config = dict(
    image_size=64,
    kernel_size=3,
    label_smoothing=0.1,
    loss='cross_entropy',
    beta1=0.9,
    beta2=0.999,
    alpha=2,
    grad_clip=5.0,
    steps=28800,
    epochs=149.8,
    final_lr_fraction=0.1,
    warmup_steps=1440,
)
Rows from block 3 of a small image classifier, named by matrix and row number. Rows with one number belong to one neuron. Each number is 200 + 40 x the weight over its row's rms, rounded and kept within 0 to 999. All counts start at 0.
After each neuron's rows are labels from the 100 images, of 14848, where the neuron reaches its highest value: "strongest on" is what is common among them. Only what is clearly more common there than usual is listed. The data: retinal OCT scans (Kermany 2017).
# fc1: MLP up (model.blocks.3.mlp.fc1.weight, 384x128), inputs 0-127
# fc2: MLP down (model.blocks.3.mlp.fc2.weight, 128x384, transposed), outputs 0-127

fc1.353,214,206,160,170,193,261,151,111,195,226,230,209,188,167,120,176,161,224,289,137,172,207,196,178,237,110,194,171,176,166,268,198,175,182,144,168,303,233,192,220,148,135,184,217,231,231,161,176,184,208,228,160,140,150,173,174,165,240,186,113,247,274,160,241,146,182,184,202,156,165,175,224,207,210,154,230,142,254,131,209,276,222,196,234,167,225,143,217,198,212,211,162,228,257,204,245,239,160,215,244,197,228,209,230,210,264,251,245,161,242,193,205,145,156,179,207,124,131,240,194,195,203,179,168,193,224,144,223
fc2.353,222,211,206,211,139,154,195,203,256,161,223,271,236,199,189,130,207,187,205,234,188,179,252,234,207,207,228,248,221,155,204,200,219,195,202,165,213,239,209,208,279,266,247,147,188,175,92,204,160,222,140,303,152,199,180,228,162,208,149,255,184,171,255,162,185,212,198,222,201,154,33,237,161,206,240,215,250,245,286,207,140,173,152,267,160,164,199,221,251,187,234,222,237,238,174,135,189,226,220,236,171,206,188,194,171,174,187,251,187,234,237,225,216,249,156,229,207,213,279,169,218,177,142,191,245,214,188,233
strongest on: finding: diabetic macular edema

fc1.354,241,213,230,169,145,213,274,205,189,234,206,201,156,196,257,152,162,221,211,259,205,219,219,167,200,251,182,139,149,175,167,329,182,176,178,159,258,135,233,184,181,207,174,303,247,145,204,174,241,169,237,236,228,176,169,212,182,210,227,265,178,197,171,211,204,178,183,219,162,185,219,208,158,202,254,177,208,216,235,164,258,244,220,227,182,231,192,157,198,269,165,160,176,213,190,279,233,187,180,188,181,309,204,210,193,161,143,223,180,151,261,316,163,174,250,232,214,189,217,147,177,279,250,232,148,245,152,253
fc2.354,180,202,174,243,210,220,150,222,162,205,218,182,142,198,187,173,181,163,163,185,176,166,193,171,192,135,217,210,246,252,229,222,231,183,210,202,266,231,216,226,118,185,189,207,141,190,170,247,238,174,155,180,180,228,213,193,127,160,192,197,247,175,175,236,201,210,161,176,206,205,287,191,167,176,193,163,145,240,174,201,226,217,226,177,243,192,144,132,244,159,158,215,194,204,212,163,258,149,122,174,317,144,217,251,227,194,171,206,150,203,153,130,234,165,257,174,180,186,0,200,204,230,170,162,192,190,256,159
strongest on: finding: choroidal neovascularization

fc1.194,208,222,171,196,228,248,130,207,217,203,298,208,132,170,178,184,154,151,254,158,185,230,208,142,240,144,269,187,185,221,178,184,145,173,167,207,324,216,167,215,205,148,142,224,255,226,233,167,208,234,224,177,187,180,224,204,191,202,190,159,220,242,168,291,156,223,139,204,154,168,171,206,176,260,188,146,203,225,133,228,227,247,201,258,169,243,133,106,230,204,281,164,186,223,261,214,227,184,208,213,239,180,161,218,201,226,251,185,171,296,231,250,158,189,158,204,152,172,219,184,224,257,150,186,218,219,265,250
fc2.194,226,185,218,223,105,171,226,199,251,226,177,221,207,197,142,52,236,252,204,214,190,163,233,190,142,202,205,235,241,188,193,191,162,179,114,167,134,223,177,138,262,283,204,258,196,315,128,175,205,207,146,247,198,168,203,218,223,227,201,258,140,195,230,184,227,200,236,201,188,152,112,216,239,224,208,182,216,173,240,207,179,159,190,194,241,202,176,248,208,220,229,206,168,217,190,215,244,250,216,204,150,221,189,251,226,202,158,189,232,158,312,198,214,250,169,228,233,259,237,175,200,131,139,208,207,169,239,251
strongest on: finding: diabetic macular edema

fc1.156,229,169,223,229,169,189,225,224,238,263,241,217,239,142,224,245,196,208,230,216,138,250,175,226,188,192,238,176,187,198,213,211,248,213,156,253,230,187,206,159,187,160,174,195,185,220,96,265,259,187,222,269,157,127,215,186,170,142,233,154,200,232,254,235,190,186,174,127,160,226,194,209,236,200,271,47,189,214,149,198,231,187,166,211,221,233,144,193,204,157,237,217,209,188,196,158,190,167,264,228,127,169,239,203,276,170,146,186,113,109,159,189,185,135,188,233,234,147,239,272,196,195,220,202,226,215,178,249
fc2.156,180,207,246,160,190,212,187,119,234,179,160,173,197,141,124,205,193,206,165,169,289,210,207,175,308,183,215,201,199,182,184,205,224,220,239,207,196,196,225,141,237,136,204,162,209,249,183,139,181,166,190,189,252,160,251,194,145,201,257,250,160,227,158,221,213,218,173,118,195,170,231,157,188,163,167,258,167,250,212,212,168,224,176,218,227,263,140,194,250,283,215,194,163,176,225,262,171,176,119,218,210,230,238,195,118,257,216,158,261,228,277,242,208,196,255,167,192,213,117,193,231,190,127,227,182,259,110,233
strongest on: finding: diabetic macular edema

fc1.339,142,256,215,157,180,243,242,198,199,233,232,213,164,139,172,184,182,123,223,194,198,184,243,192,223,207,190,204,236,222,191,198,201,155,206,196,158,190,161,136,182,148,258,248,261,150,205,276,132,163,172,200,277,214,168,200,188,161,149,265,215,171,173,230,252,164,212,259,225,227,184,248,197,234,113,67,199,157,180,251,196,237,203,213,262,184,142,201,215,191,215,196,187,161,253,223,156,142,261,95,242,200,253,222,137,172,174,213,141,214,204,245,218,154,289,192,166,207,209,189,122,177,171,198,258,178,186,192
fc2.339,164,185,280,255,229,138,174,155,218,179,202,134,205,173,232,234,176,206,166,243,303,145,239,230,189,151,183,247,193,160,242,184,189,135,216,177,253,207,159,207,231,197,220,182,240,166,154,130,187,256,190,196,227,160,213,188,237,222,199,219,212,154,222,136,181,259,213,176,209,190,174,249,258,196,175,172,141,208,216,216,146,180,241,324,162,208,210,195,212,206,180,203,169,205,203,195,262,242,46,237,177,174,198,159,206,211,157,189,197,228,141,258,221,221,224,163,139,201,216,238,318,187,177,262,255,192,183,203
strongest on: finding: choroidal neovascularization

fc1.29,174,275,225,172,194,195,164,234,251,221,188,215,138,232,180,120,230,248,220,133,135,163,163,227,185,155,231,223,224,199,263,229,207,215,173,221,189,183,208,266,170,157,221,215,179,184,198,193,268,190,243,263,174,220,175,114,193,282,142,154,239,90,204,241,158,215,210,288,155,193,217,223,209,247,206,242,140,238,154,166,226,174,192,126,171,218,246,251,212,203,169,250,278,223,184,171,165,200,227,217,304,188,185,201,101,203,220,175,227,256,176,154,210,190,131,245,188,239,227,264,205,209,251,187,208,196,207,193
fc2.29,148,176,249,203,151,184,210,192,254,183,274,196,167,226,205,186,138,218,229,196,209,239,151,222,243,224,194,184,231,247,200,214,255,217,179,161,209,253,147,156,200,165,197,219,231,244,204,212,198,155,200,198,226,186,136,162,161,281,228,249,195,145,204,163,161,199,177,179,160,204,94,183,218,252,76,198,267,182,165,182,276,199,217,156,187,222,250,226,207,230,137,226,243,173,212,278,188,164,237,208,206,184,224,209,201,267,227,221,221,98,206,202,224,183,137,206,233,131,332,242,199,176,241,176,157,211,170,126
strongest on: finding: diabetic macular edema

fc1.233,179,231,270,173,213,224,210,182,210,202,140,196,208,187,233,244,264,318,211,173,192,215,180,237,268,206,253,176,232,142,185,179,231,210,214,280,100,149,206,229,179,158,248,254,170,138,231,182,231,235,283,200,146,206,197,115,224,211,254,155,208,202,185,253,85,230,254,197,184,164,161,272,258,279,188,180,170,211,229,250,214,180,149,179,198,263,232,232,203,249,168,205,259,198,212,192,222,170,161,178,227,246,127,227,227,167,248,233,151,199,172,219,217,190,199,264,220,191,195,154,194,182,141,167,197,188,153,177
fc2.233,219,243,246,233,227,213,241,212,126,188,182,212,210,170,173,327,216,319,191,240,229,193,291,175,152,186,263,229,152,196,161,176,168,143,201,207,179,237,212,227,176,167,182,177,218,192,133,170,197,237,282,139,193,191,237,158,182,244,216,184,203,167,241,156,196,178,214,231,191,188,282,154,238,235,212,202,189,207,166,205,173,204,315,226,212,237,226,274,199,172,213,166,150,181,257,211,109,215,157,165,209,147,169,147,209,258,238,234,168,193,236,272,198,245,211,230,143,218,226,174,281,225,215,169,254,190,221,201
strongest on: finding: diabetic macular edema

fc1.346,273,215,180,198,197,227,220,193,240,270,218,213,205,162,253,206,267,194,164,266,216,191,172,141,146,210,182,157,208,200,169,217,177,217,213,197,176,86,223,189,139,229,219,294,222,186,128,159,163,239,209,214,189,183,123,174,197,161,180,253,65,205,128,212,174,173,242,205,212,272,173,237,200,215,193,218,230,229,222,162,251,235,219,196,191,203,225,205,240,284,187,179,168,204,210,205,166,227,257,222,158,207,186,199,172,232,194,310,178,165,231,273,150,169,200,241,226,125,223,232,214,148,167,177,181,138,142,270
fc2.346,265,202,139,163,212,217,162,167,203,214,207,231,127,198,243,211,232,163,156,185,141,169,193,187,200,195,234,185,165,174,252,268,211,174,171,260,203,215,249,247,170,212,165,172,135,112,199,297,253,230,176,244,171,275,223,244,191,145,153,198,187,288,144,239,171,295,188,204,215,204,195,191,145,200,264,163,156,125,212,207,196,182,169,216,143,207,221,175,161,193,156,182,259,205,201,127,241,200,214,208,218,175,272,210,242,158,202,202,177,170,197,203,246,178,174,212,240,179,42,150,158,205,199,208,228,179,154,196
strongest on: finding: choroidal neovascularization

fc1.225,130,192,220,192,155,183,253,240,220,175,178,174,203,271,182,198,177,211,199,177,216,115,178,247,181,210,303,172,316,200,229,164,259,267,245,126,229,169,342,175,202,182,216,202,235,177,186,147,190,191,182,220,209,252,218,83,201,189,206,284,185,226,132,188,200,215,262,185,183,207,211,129,181,144,210,214,221,195,249,205,189,162,256,194,221,222,261,187,155,260,132,156,194,193,205,181,241,236,173,224,151,215,157,209,197,188,236,241,171,205,193,182,240,260,210,239,221,215,152,235,274,210,247,176,209,199,215,197
fc2.225,191,197,225,187,166,186,189,150,196,235,183,242,201,213,143,207,221,178,242,194,172,246,98,167,208,274,188,137,188,215,149,204,191,234,234,230,202,187,243,122,205,173,311,283,225,189,226,168,221,142,175,181,180,255,202,161,252,254,264,196,192,183,222,171,169,155,200,132,180,245,238,200,191,235,252,127,220,286,233,229,192,143,188,82,182,227,153,165,169,158,150,200,222,235,196,177,203,273,253,180,159,249,203,208,177,192,156,217,213,208,188,139,220,234,219,230,250,180,185,196,154,240,178,183,157,291,292,195
strongest on: finding: choroidal neovascularization; finding: diabetic macular edema

fc1.292,160,244,167,164,196,208,166,124,175,255,169,198,162,199,252,92,138,244,277,201,189,197,220,192,216,223,279,212,153,229,171,170,262,165,191,212,267,230,201,203,226,116,174,262,253,125,184,183,189,205,228,130,186,228,151,200,180,181,176,167,212,291,209,178,196,157,218,193,137,178,177,123,185,217,164,199,136,196,142,208,256,265,182,258,273,273,196,144,188,246,229,146,194,239,188,198,250,201,189,200,137,182,204,224,203,164,214,177,167,258,215,214,133,170,217,247,166,187,155,156,220,275,173,170,249,205,160,214
fc2.292,190,211,208,239,98,180,197,236,210,227,147,224,160,152,154,231,240,233,196,204,178,185,252,199,242,201,200,272,294,159,196,200,192,166,198,242,176,181,206,169,205,273,224,249,113,223,129,200,197,195,236,211,199,225,222,242,204,146,159,289,133,201,270,220,214,205,203,179,194,183,191,189,187,182,149,233,158,165,251,246,170,214,267,171,187,139,169,196,374,214,238,146,169,221,235,203,196,247,214,143,254,228,227,200,223,185,250,261,170,213,281,187,195,196,249,244,153,283,177,207,229,184,223,188,185,203,198,210
strongest on: finding: diabetic macular edema