{"translate": 0.06, "isotropic": false, "patch_size": [4, 4], "beta1": 0.9, "weight_decay": 0.3}
Rows from block 2 of a small image classifier, named by matrix and row number. Rows with one number belong to one neuron. Each number is 500 + 50 x the weight over its row's rms, rounded and kept within 0 to 999. All counts start at 0. Numbers have three digits each. After the name is the row's rms in percent of the matrix's.
After each neuron's rows are labels from the 100 images, of 14848, where the neuron reaches its highest value: "colour at peak" is the nearest of a few named colours to the mean colour under the peak. Only what is clearly more common there than usual is listed. The data: retinal OCT scans (Kermany 2017). In brackets: how many of the 100, against the usual share in percent.
# fc1: MLP up (model.blocks.2.mlp.fc1.weight, 384x128), inputs 0-127
# fc2: MLP down (model.blocks.2.mlp.fc2.weight, 128x384, transposed), outputs 0-127

fc1.206 088:486478458371518543468477543457434472379466553546528512510533536419555440500497408527528485591509394484506475518468563469610562499537534515512466547529533509427531572445529495505443540518499569510579461482588393488482525459569525532556449608460450451492551507404485406431498577555493493378490445532474457528529497549467481473564440495520549461519441444458585473466569430523532497477496
fc2.206 100:471575390567507544500544553600492504422497498453509505379521444529559402503557532441596519498494560453473508500506516519424558477592376507506474478499466535583527519512526491584513456513497521431600486514534527361527481464568504460516490500556447507448412522470467413480499446525535524528446510557511538472549464502510466360506578517425534511452505491498489430418557523418437528467433
colour at peak: grey (72 vs 24.9)

fc1.119 104:498537452510485554549483505543525526491553504426560491436496453488416429502502424519521496566483506531520691392592427506483410500364452428541493468533531413531542549519517498581587441527525474505520494467500486426468564467412444500535579577522498537452472595478515510507564517472475423546427560569483475465493481535483499483495509489521476543445423519454518371505517509540438578527469
fc2.119 102:506553505503521481489506514535488527505472478649493552401501486532477578518428575526419465559515462477594373470543391608577435489479508446506551544529571496461410527462589512487433519444493443546471555525546452587482483443488533462530496521443532464562502473554568488490477468481445401520492518401458437511575573535483475509523462457498514623579519486510495560487562544456541441422490
colour at peak: white (98 vs 2.3)

fc1.9 106:482533516481593467532549568543536541543581492535443445490538486473473499477531534444493527618483478543485547492493441465498447411474488441483498512431506571547517452523569537477498433446479468514419516567433487558568427505526479545445493479524463507475385684534471467528499445454483550480480546490542524541495490519520443526418497588496495558568264505503559503471535545560529510506498
fc2.9 102:511524425469591492465473552511501507494547525564535496485509570465487553492525479386385484527494435518588517558535503577423465570492522523502488553573601522431470464478473462487485516521498485499498537476489533550397516545363482519566580487505604501556544504577546410470498505527506457401402539589436496498549463510430463556457533422571522486508564523451404441576435529540551456429493
colour at peak: grey (86 vs 24.9)

fc1.21 098:465537475472459478499471441630554399424569497477407478510468464478426499492431525517476440498521499530583522545490483502586524433497615531565490503507461400539514612492462427518487524592480494527605445445478530441553523578476427508521536529502521495490566500474467536483498537558559564522538538495462370508533612416471463473504414465466537381463501498512534490449522574487532504585568
fc2.21 090:495512449528504455527424523525542465526467570427450466508475458544449518531563511496569495522437502493449426540454385416556486485478464465492531450428485603500402507565562512450560508558480478449522526460509545371424540453601463463359456503448504458527522491469452339517503563603481495518589514531572481607481520558493564519593486529522485478504496470460546513553499464517572478516499
colour at peak: grey (67 vs 24.9)

fc1.287 104:469507546483516570589485483432548542472445491436394546505539425388416501499467407418508424498445406498483455519566541460563532459516593456663423505508458478529504421433438531563532532557510478566454425515505476498480575444490549554444491494515503492581444499552609423432513535487533471565552509499418459414546559452520500458494463542518513430498454463520489503470464512518518483541558
fc2.287 085:505520516509423469545411531540475539421621476434471503507601492466541482514460499535539486478501451504525473500495487494472558572549494434425560429468519535426555502432443604490476512507576457440539427426523444584483582591458517464481540594409554448481430441582530546526420529467461551458542509577545447522502450388464559490471526482540543430481614479443522426523498417476510523484533
colour at peak: grey (57 vs 24.9)

fc1.79 102:526463506505470468552564474411511455436393457552556434497493540494495493460534483532584542523511496606569559555486484464570547494473443612579449441477405513397484644554505514517416493591569506466529472459521475477530523474473457544506542529476533520549494516439506398426601506624574484492549453517482524470518545522471455450552407479543466528531391481553462461530488472528556511514448
fc2.79 105:489542499502510531514489519491507549489475605464532535491581498519551473474505498496583517476521497441473482445484510579493492371538528523532416498476478417547559416496580473492462462498503455548509483496497425674601541409444544519611556537440468538474535505463485545565478474465534455547438552464647524508466455533459476395477476498569499516548462431495420489530368572536545489526555
colour at peak: grey (97 vs 24.9)

fc1.213 120:469550540481483583604469518570479555485628356527406509454521472474484499516520424543537498537472451487458495534538574522461550452492435500578555497473551497539445494495516534554533566525383489471483449554518527491525539451547451498526515580478493496605372581489555520582496574475509423452509566587507539538465457472521487404510460482573475615528388452521509478430528495506452467490512
fc2.213 135:478512451478545492496503488491496491502552487463489552564457470507461499498511485468523462504478467518442464477454456427484536506559473530502449446450532515473548474493437552471536519493563525391469477486533481770354507562372526482544500511498553418513517570616481404571511498448476541447492448549482471525528576535501502510451509503487496483455431468451496607507463457563543432412512
colour at peak: grey (92 vs 24.9)

fc1.132 112:518499489469551432555506444453480503467485413494560477519520492424530481553609565528461471509464417510528465395533436435454471480475436435529473473577501506565477423535568560572492536483485537410417479578585472510435524455474514563462474586484489495488400617639506506490491515437571440490479556497536535450493440549464534476420472531546418541522438498452632441502506495488439550474470
fc2.132 116:519536448547440503482568442501510434588447546505467540491503541504476534454431615496542435567512456583498514498518431515534537450537501517528541407495557516519441537558470506507498539564543581446512461525519555664481539499434530431506427535617604477656534474537539459519493557404507516559479400569434451526507483558500437522575521497535475481579520520512580496481533442492477449478482
colour at peak: grey (91 vs 24.9)

fc1.241 107:527489497441394503483659446538499559502507477542515441562531520442505485497577656537496473492527457499573543515507441508574404477493505595551439469514548514425551486466486475459440508446543487501529467528506434467540542557482455570512545435472441501491502500516549387467494539454463480402612491517462586498573530489470377457524428550469549415581494479520568457536479523576497490451460
fc2.241 112:492477508599523574509546487435562506496449448545505523413468419599521480448427512501534507529472576417501375506431483463482467506490445468557459463490577540501477488516480554440430526476510473488487439482414451387502495505417525567420454495507486535450486502499487506468482486546470533425435399562548477465537432453589558403498596500527432481425498447445508492615603505468464564409493
colour at peak: grey (97 vs 24.9)

fc1.259 101:540552505483446532521582449545522615477519500454530447518502473498469442499511479517517443513454491498451574500551475484535425498468481519505492442553526495524587550406426540488567629457533450559562526472490512537512564393439441494523550457428465517464559565559545454513477515482528398507480559535519479454519476410564442425439479598583509552471367470371520450411498415542501498557501
fc2.259 098:440495563520475477510494459469484410459520515515436545563483508465384518518514505537515517525586364528549537504595481550511486451405549492454604518538436503456406540445394419509594502437531487524463587487527530504635414470496541513467491547464594574595557475435451444552517551529566510534476487524506502565528541465483533489514421426503520402518475457454492494501478581561525467539487
colour at peak: grey (99 vs 24.9)

fc1.218 100:581504434446473470500529475440577484453419467491466379493465478484492395495484567471406543477440529482501439502505493462505509533499538508493443445586457597476499479466443574398485460533523445508563519488491502432517482503555467529468406428362424412597580519559451486525582506551438493464555462473436559433544444560551568522474509524531513461594495422519560545542487485493489528455593
fc2.218 109:498521499489426432481442451486499549456482443630506554482453536505406538534574524476462486454528441542495392489540423454570446579471568536520448509578506454488488375468558455504529499405587459454447528524513432473447401445498522534500543544494494544481513551574506590621582559523595443565489499497408438545567478468473523420438484461463556507519519508576551491512529487568474478502522
colour at peak: grey (56 vs 24.9)

fc1.193 114:565529497473470532568487466522541558456425512489540504471542479515452501523474416573520586563530500476469475433530577487490553517458477443507516487656468590509495592483563430484475616538622519504514542485570481516421497535445462512503507561456506472468614483519503452503498589606611494493456511569554507489462499461560480520459506494463409433487513478422590414446628441474506518498477
fc2.193 093:504459460471484570531514552515432479457525575531493530465505440559546507509466548479508463439487442509534406512494478480470442449477467445518558429524473433492607524500488566445500465530496581555489492537542454736492414492538572509542519511546554489447460497437535383522511454497485532511498515571379595465527575535472513564474562550552498386472508482496406458490429554444500503460485
colour at peak: grey (67 vs 24.9)

fc1.68 108:476516494476478555521459447571461543518592518389555521586576484497437551473495540517509583505498489448591636430558372570455479558499486443574505479431536428505468521585608451555501530493582568510493570479548509495445548606503567598527504599564512497566467516496519545499573565460532476529466552501470461477538537551479437502475509412456498516475474469562520468478546541460496575538469
fc2.68 113:504469542541479546518498471481380500475575515599521531457462471543483539501483479490373506534485463455528507425528498524450416430465647505543510428583409428533397547518550534448508493494512550543504580543555408603480484568393491503576436454444513584476476440503545577571472507501502467521508462468420433521531514496473472465502437473494490478458479467495369463535442528479523511481601
colour at peak: white (71 vs 2.3)

fc1.45 118:522473551428516599516574486477538534479557487449538507558510537474459477493574474549577569609531467455550597453539519548490495561430468468555527502486484489474601531532552464529444522525605484541547611464526437513497523497486487523470554533535455435557470548454527387494489585549527476482481486571556516500458471603487478487505550453515452485575429423411570383410607451507522549458436
fc2.45 122:426509497486472529494512468461458481474551584552432468449514528555447408562505520500529481519437370573574452514508529526551505417505554512440550498485485388504470528505516486458546526480531520494484513498569495457545436413407537449608524435449581570465537447477520538556487562512558464467464488611490568547555526478498545543491513447572525406420467414427366439532421549512566504486543
colour at peak: white (97 vs 2.3)

fc1.147 097:476530445447530505570560554476551434490425510482441580400492404528458626533461441516549435339455415500556503494483554508551471500483495452481469540501460465534533496581415391538557500545539497460431477568554504545469490477422561513500510497490463489493557490483472447434507519601590525488451490522488507438457508363462492471518432446492463543400522450440513528496520516578540496533586
fc2.147 097:493530504521445525557518561481503504507482524492458479442480407508497502531442482567535458504536472474562423536516482495460513477504469469470503394508479491430521553445470548481504512445504471452529467518514506848492451506465477507569450399558491495461490567510466587497453480482421523484519458512490504495515518519478513498563493460552510438359506499486449468449572494463462460496467
colour at peak: grey (77 vs 24.9)

fc1.322 117:558472450517480519569667460483534550463543447488489449594467525389490481478543582552460467512543462508484475462519485467579396495467461603581470440514508558449565448455494481563562445484462462489514435514496482371507614537534468475509539484591509530572472478488563422406458542548511453476597492483461544450511530489521397470467482580494484475527519521505545466555554544566447567446497
fc2.322 123:533507557469503447517407483482478515462464411489594612512443540521558496371454448622531522462422486528480473462468557459485586455474501557446499454493498564482524508555523593427505488546588469511480592430436477530520522494445549507382420499488538532524569486498527483555526428453400517463440429553508468483459443400542596537530526599521437486470510492479538429559481469549541479515544
colour at peak: grey (85 vs 24.9)

fc1.212 122:608463473485510486669458490466509415446470482519556537430515463487492525599565475581529518472468489586533516453572513479502555530457504501550474521502551518482489479500593552522538477585550533498468420555574413468463484465447533502534546483444503527504493563626601505403493580450626434500522513556394499491576435463402461450511538531490423536514461454513464464527476513526513545443515
fc2.212 119:520437456482556478442470551519471562438490476536482597451365539512584517498477488546536477542502500452500444459483437472573500444494363499565452501519618518543520513482537516492521453480459478495549449405535502624442454463406474456457497502502449534527487544562587486570598460383474437506478527540505478520566547545551536506448544504427505538566459475527441567573410386514473504448505
colour at peak: grey (69 vs 24.9)

fc1.37 089:520491479478499532541566508534478400531497503490497464423439486516488482474482539486584440461459426537556440443515402573551406506422445539444488425383381471513479579563422368483538514539505473421466501534472503496446525497464468583417471511518497515473423547498467516455523459491582531486532509434417484426482552500555488438437546428526485517458478473533481509565646512580427497511573
fc2.37 085:495504500491525513511480489489489489551487559491495542502510455580470415527534484538468534455539485508464513455510490513515513507487452526513497449477523466523471458530451501536511511522507484486500453507519436921502516459480565471543453453556488497497458526595493562515498433493474480524499493479528453480499443428518461548500431514500501498501497483511474573451498464511539472444456
colour at peak: grey (89 vs 24.9)

fc1.270 117:557549487504406500609609529475485564477483500372608449529459428448412476579538484554500515442430474512492535439489480409619434565481500439543470431469549518551528544441410518523540549464515442479518527495547563438443562449480547499582588524491526544540481511530526484536480550486564466543541509496524571444523463391556481438428465572544453498446404477436549489475474484503521485526525
fc2.270 109:496550528594429476524471440494536448476500590487425537526490455502318505517464563482603480518526437586513557507508421553432583501476498527433576483502485504509403562488411425499619527463503419426496526495552518493545444503537481439519438526531608581554449538542494494536501526523562496544515518517501511525535544555438428592515413423500573464530493497502460476499514595503526486479575
colour at peak: grey (96 vs 24.9)

fc1.169 097:532472366381509571506513529421471502380444554520495523490464487363508465541505470540531529535510461467518507453475476457601538499480534494523499563573535505405577460526490452536493522510563545496479467490621411457459545450508496489595468568511440468474557504473537433460456643520509521441494422531422410532531485516444477449574462508489499539516450455439563506483498425494594468471562
fc2.169 086:467506446543522542517476559498527496405500452481532543352516448529562432522513491478502489462498534462503521510466517528416481521566436480503447461467507522594563560487524465432530494503532486454549463532510587668503508495475575560464425519568465530414439485507455488452551447558546565528503550465520527473558479514531449383451642480474544597406581518467464447504559524429464576513437
colour at peak: grey (78 vs 24.9)

fc1.166 085:482485504510565556546485491482603564486533501411387547519567437433484537552529475495485416455344443498477489445449555481524461481477522510472520462546505536523586334442502489556591464513396506542452465481532533516452543425459490510556546484564545515580550517515488514536446546438515434556472537497505466509431582483525494605453505482418500526512552496531496488626550506493446510545596
fc2.166 087:523479478522487562509531558472555485480466574463466475394581447548548486455482519390577571554528582430519485509466568568436533488477487463547543568463443475507537455475490549465406504557420504490541490539527438421574558464591478531537458453514478502505424426474532337472445488604467544453524475533589593456485435508482535400505574521504535440529518541516502462462516515420483582525451
colour at peak: grey (64 vs 24.9)

fc1.107 103:547524514483517544495467497562463541456536459417538533543543466508396447574554462589484541525491513478505595403550460505539413567365517459537580536563549488522528518490567499555562553525497533404539526463486488427459525487527482472532584569530481532539475479488484537502485535449498468542511544585559432512487420526536465594425549488437487487514585501480563423458614521455452663471478
fc2.107 101:531536454519478527460542476498552540539447447592456472379557438555513487529455541486440495527470509437604512514482484639419484492490507438468519479473513522439495516480430524401412557480519455504472497552520452592532508552484516529567529454425484411508487503509492618476457486480425539395547398427509570437569527517479475444444543456530498586500440466488406559505588521425519598502499
colour at peak: white (65 vs 2.3)

fc1.369 087:570465529485456597597508600466447506439528481542551479468483429424501480502514531619502582555392466498489513528535546387533528468536510556504521523541467499479439542512602536582474530546584573462534520557539492551444482501652467501532512578466546470485459496472538499440585581447643495425554454561564546507524542543575538476528488487503477501527498427465574531529477513489482537559476
fc2.369 102:560563462532503469494556498463472519483525547408532496516507507456556546422478496517593446481514505371488454476555489533532548503430413456395507536500452483483491566500493455664536426506506547544512498525527414547502493459609500465591517530388538441496498483566449352506524482469402488472533528542555512446536464552419449508546488533481473502538524435516498531459431464490613582536561
colour at peak: grey (86 vs 24.9)

fc1.146 125:591437518444571577514489473482512539531439498441571551542541532517484476514560513499515553579510499430533554357581491557459490544448479428514511472553497560498529507548531440552514585512559539565480604548510412509453504544488559548407490555528472441532542562491511470479489559495530493504460529539528453438452443546529495533454567448506443524529467475445571434426679492471405592506437
fc2.146 119:481473474522487568517487485459500510540484585520511521458506501562472453478468561482539508520438421491551457464471491521484530407487599519453511481526470427572443493529489496370512567550504504545472520533554489423531471503451555473557512439435560543542474446420569576553493517440527453561464435517534542500492552554509519551494550534613450355443493436469370425581463500423653500509566
colour at peak: white (34 vs 2.3)

fc1.164 102:515501497474514460527544594464557583495521473495462496498492545457443554540574410563491521539509470548523461480443566530563533440401520446543606491518464511478535389601494400525489463461494454501419565500518521489458483499443550471506522530572506467577503485592449399468437474490489468450496460525559603487418472576476473464514418464396397534533478482511550450430484395595511544417500
fc2.164 093:483438503550526532529470483478535470533547550462480520512617470451556498494429532491554489550492499507454523570569492498484531437476489479346532562415504532527525648468467543449523534468551487509492470500552566521445603584419522473379449469465557557576530504437557515527500523478485497570505486583460476441417457500501468648450549499622497552513529471494535480605444443472448498489477
colour at peak: white (56 vs 2.3)

fc1.118 103:539562410486441501509552420547505537523492375488511482463501396496482466511520589570513543421388534501427533490538484410546457556477564504529480466601548542500527577445466543442609596471508496512505503503497503517459536409491480529554540450431493536411564496563535510490480524466500435514596533521531427507541422429582393462447504601494494528504535460440542533465506405505445512564517
fc2.118 105:467461548491544471429442482536529480472580526572435551504442543558443541531542507495505533576503408583536471514569458539526479382431496493457551486501457520524406474457472399462527492430502564501527566499520496457601391455478551489473547535461540491608574527430461485599511537562563459488504472535474513522559598514486557596468418452497538365478498505431475457544442490558522447565479
colour at peak: grey (99 vs 24.9)

fc1.65 109:538530481424434509505568602485491486443370504406578499545494469442504458506447447453532604558494455466499572490514437460522444524500417395438418601496512467491439522590569497537515548462496524452506517514479468569469555486505506572522470562541465438502454490469509472507608490527466575488473523566586587480580448505478485528515462487477542496549555414403497497443634489522482583523450
fc2.65 114:462509424513512595482493466448403517413551528544548428513498493501512483515584413459492487453516527471483596447456624491466492553496493544552521539593447560569414437563562538457524490552426568510470455473534496531426450476480452494494485566470504555517456407421451564516505424523527476575475495566493548540500394435453479385527553537438511464583503514533507411519482401504533530495596
colour at peak: white (29 vs 2.3)

fc1.149 049:467572370463585483504506461591525559509512555560424486477515462505466535521502557482452581692499448538517472490521576480573520474478512458538475429478508501553507439553477441451504471501623513437505507585507494558454540443578481557515562384472495542457459579571502468495526529540506485547502507452456475445512474474545494518382533506499543417402393455495517517486563499505468540581480
fc2.149 051:539492491532532539468491521530502507476513544507522438487463501551529382545539504445475500464462460526539515551544476539426454465465526461482537499507512527459450437510532470485522511519542461540469504526469531882459505545540499540501418493519498540468526485557495481490505502638456451502431543490515534491510523444549482527452461441542499540528543489496511453550490568507460498491512
colour at peak: grey (79 vs 24.9)

fc1.28 101:487494491538556437546434469438515529442496480525400435511533520478419530565514451555443515471481438502542459422444571495504556520475563592545527425680465509513568451511489455618553503566449431501507498468532541489502603513558454521543579522535533562479589500555462466495478543558528466554477496498433422510470549461458442545418478445496439514464544546561541495586532528429428596503533
fc2.28 100:482542514525526529587455538489534408458489541529474509470553462549533494485487434442599548472516563489513476531475554475454541441517416473486571514410442510473430530512526508458546524571493492501521499438478474264427558486550438514371450522450478588498452486428577461421484444556499585501504514555456611457451478527433505560478508533583519467554522523506556468508532545455550468487479
colour at peak: grey (86 vs 24.9)

fc1.53 117:493488486455476449501419514499538561439510488513410454553508473454516474531509513589438459513497414495531524411456441453502528583505551526628477442620485536508558416424503505620469514529456542524513495457537486466496541501550427515500546567475461525569596459552451495524561660488537476518521551468517511490466497545426489542560548502469494515496548471514568457629526505525368585458566
fc2.53 098:510496465555590513537476571510511361469521569489465485550531513547448616463521484472525628490527623497510471526477487556449512481458493490511486601407448508509532461500429451458534525575442474482527542479503469421419564485541502524432508507537456577577453469468522507482473471559527539494536524567463606478468451540421461566417450491516557367545493524511591508456449570393557461508498
colour at peak: grey (92 vs 24.9)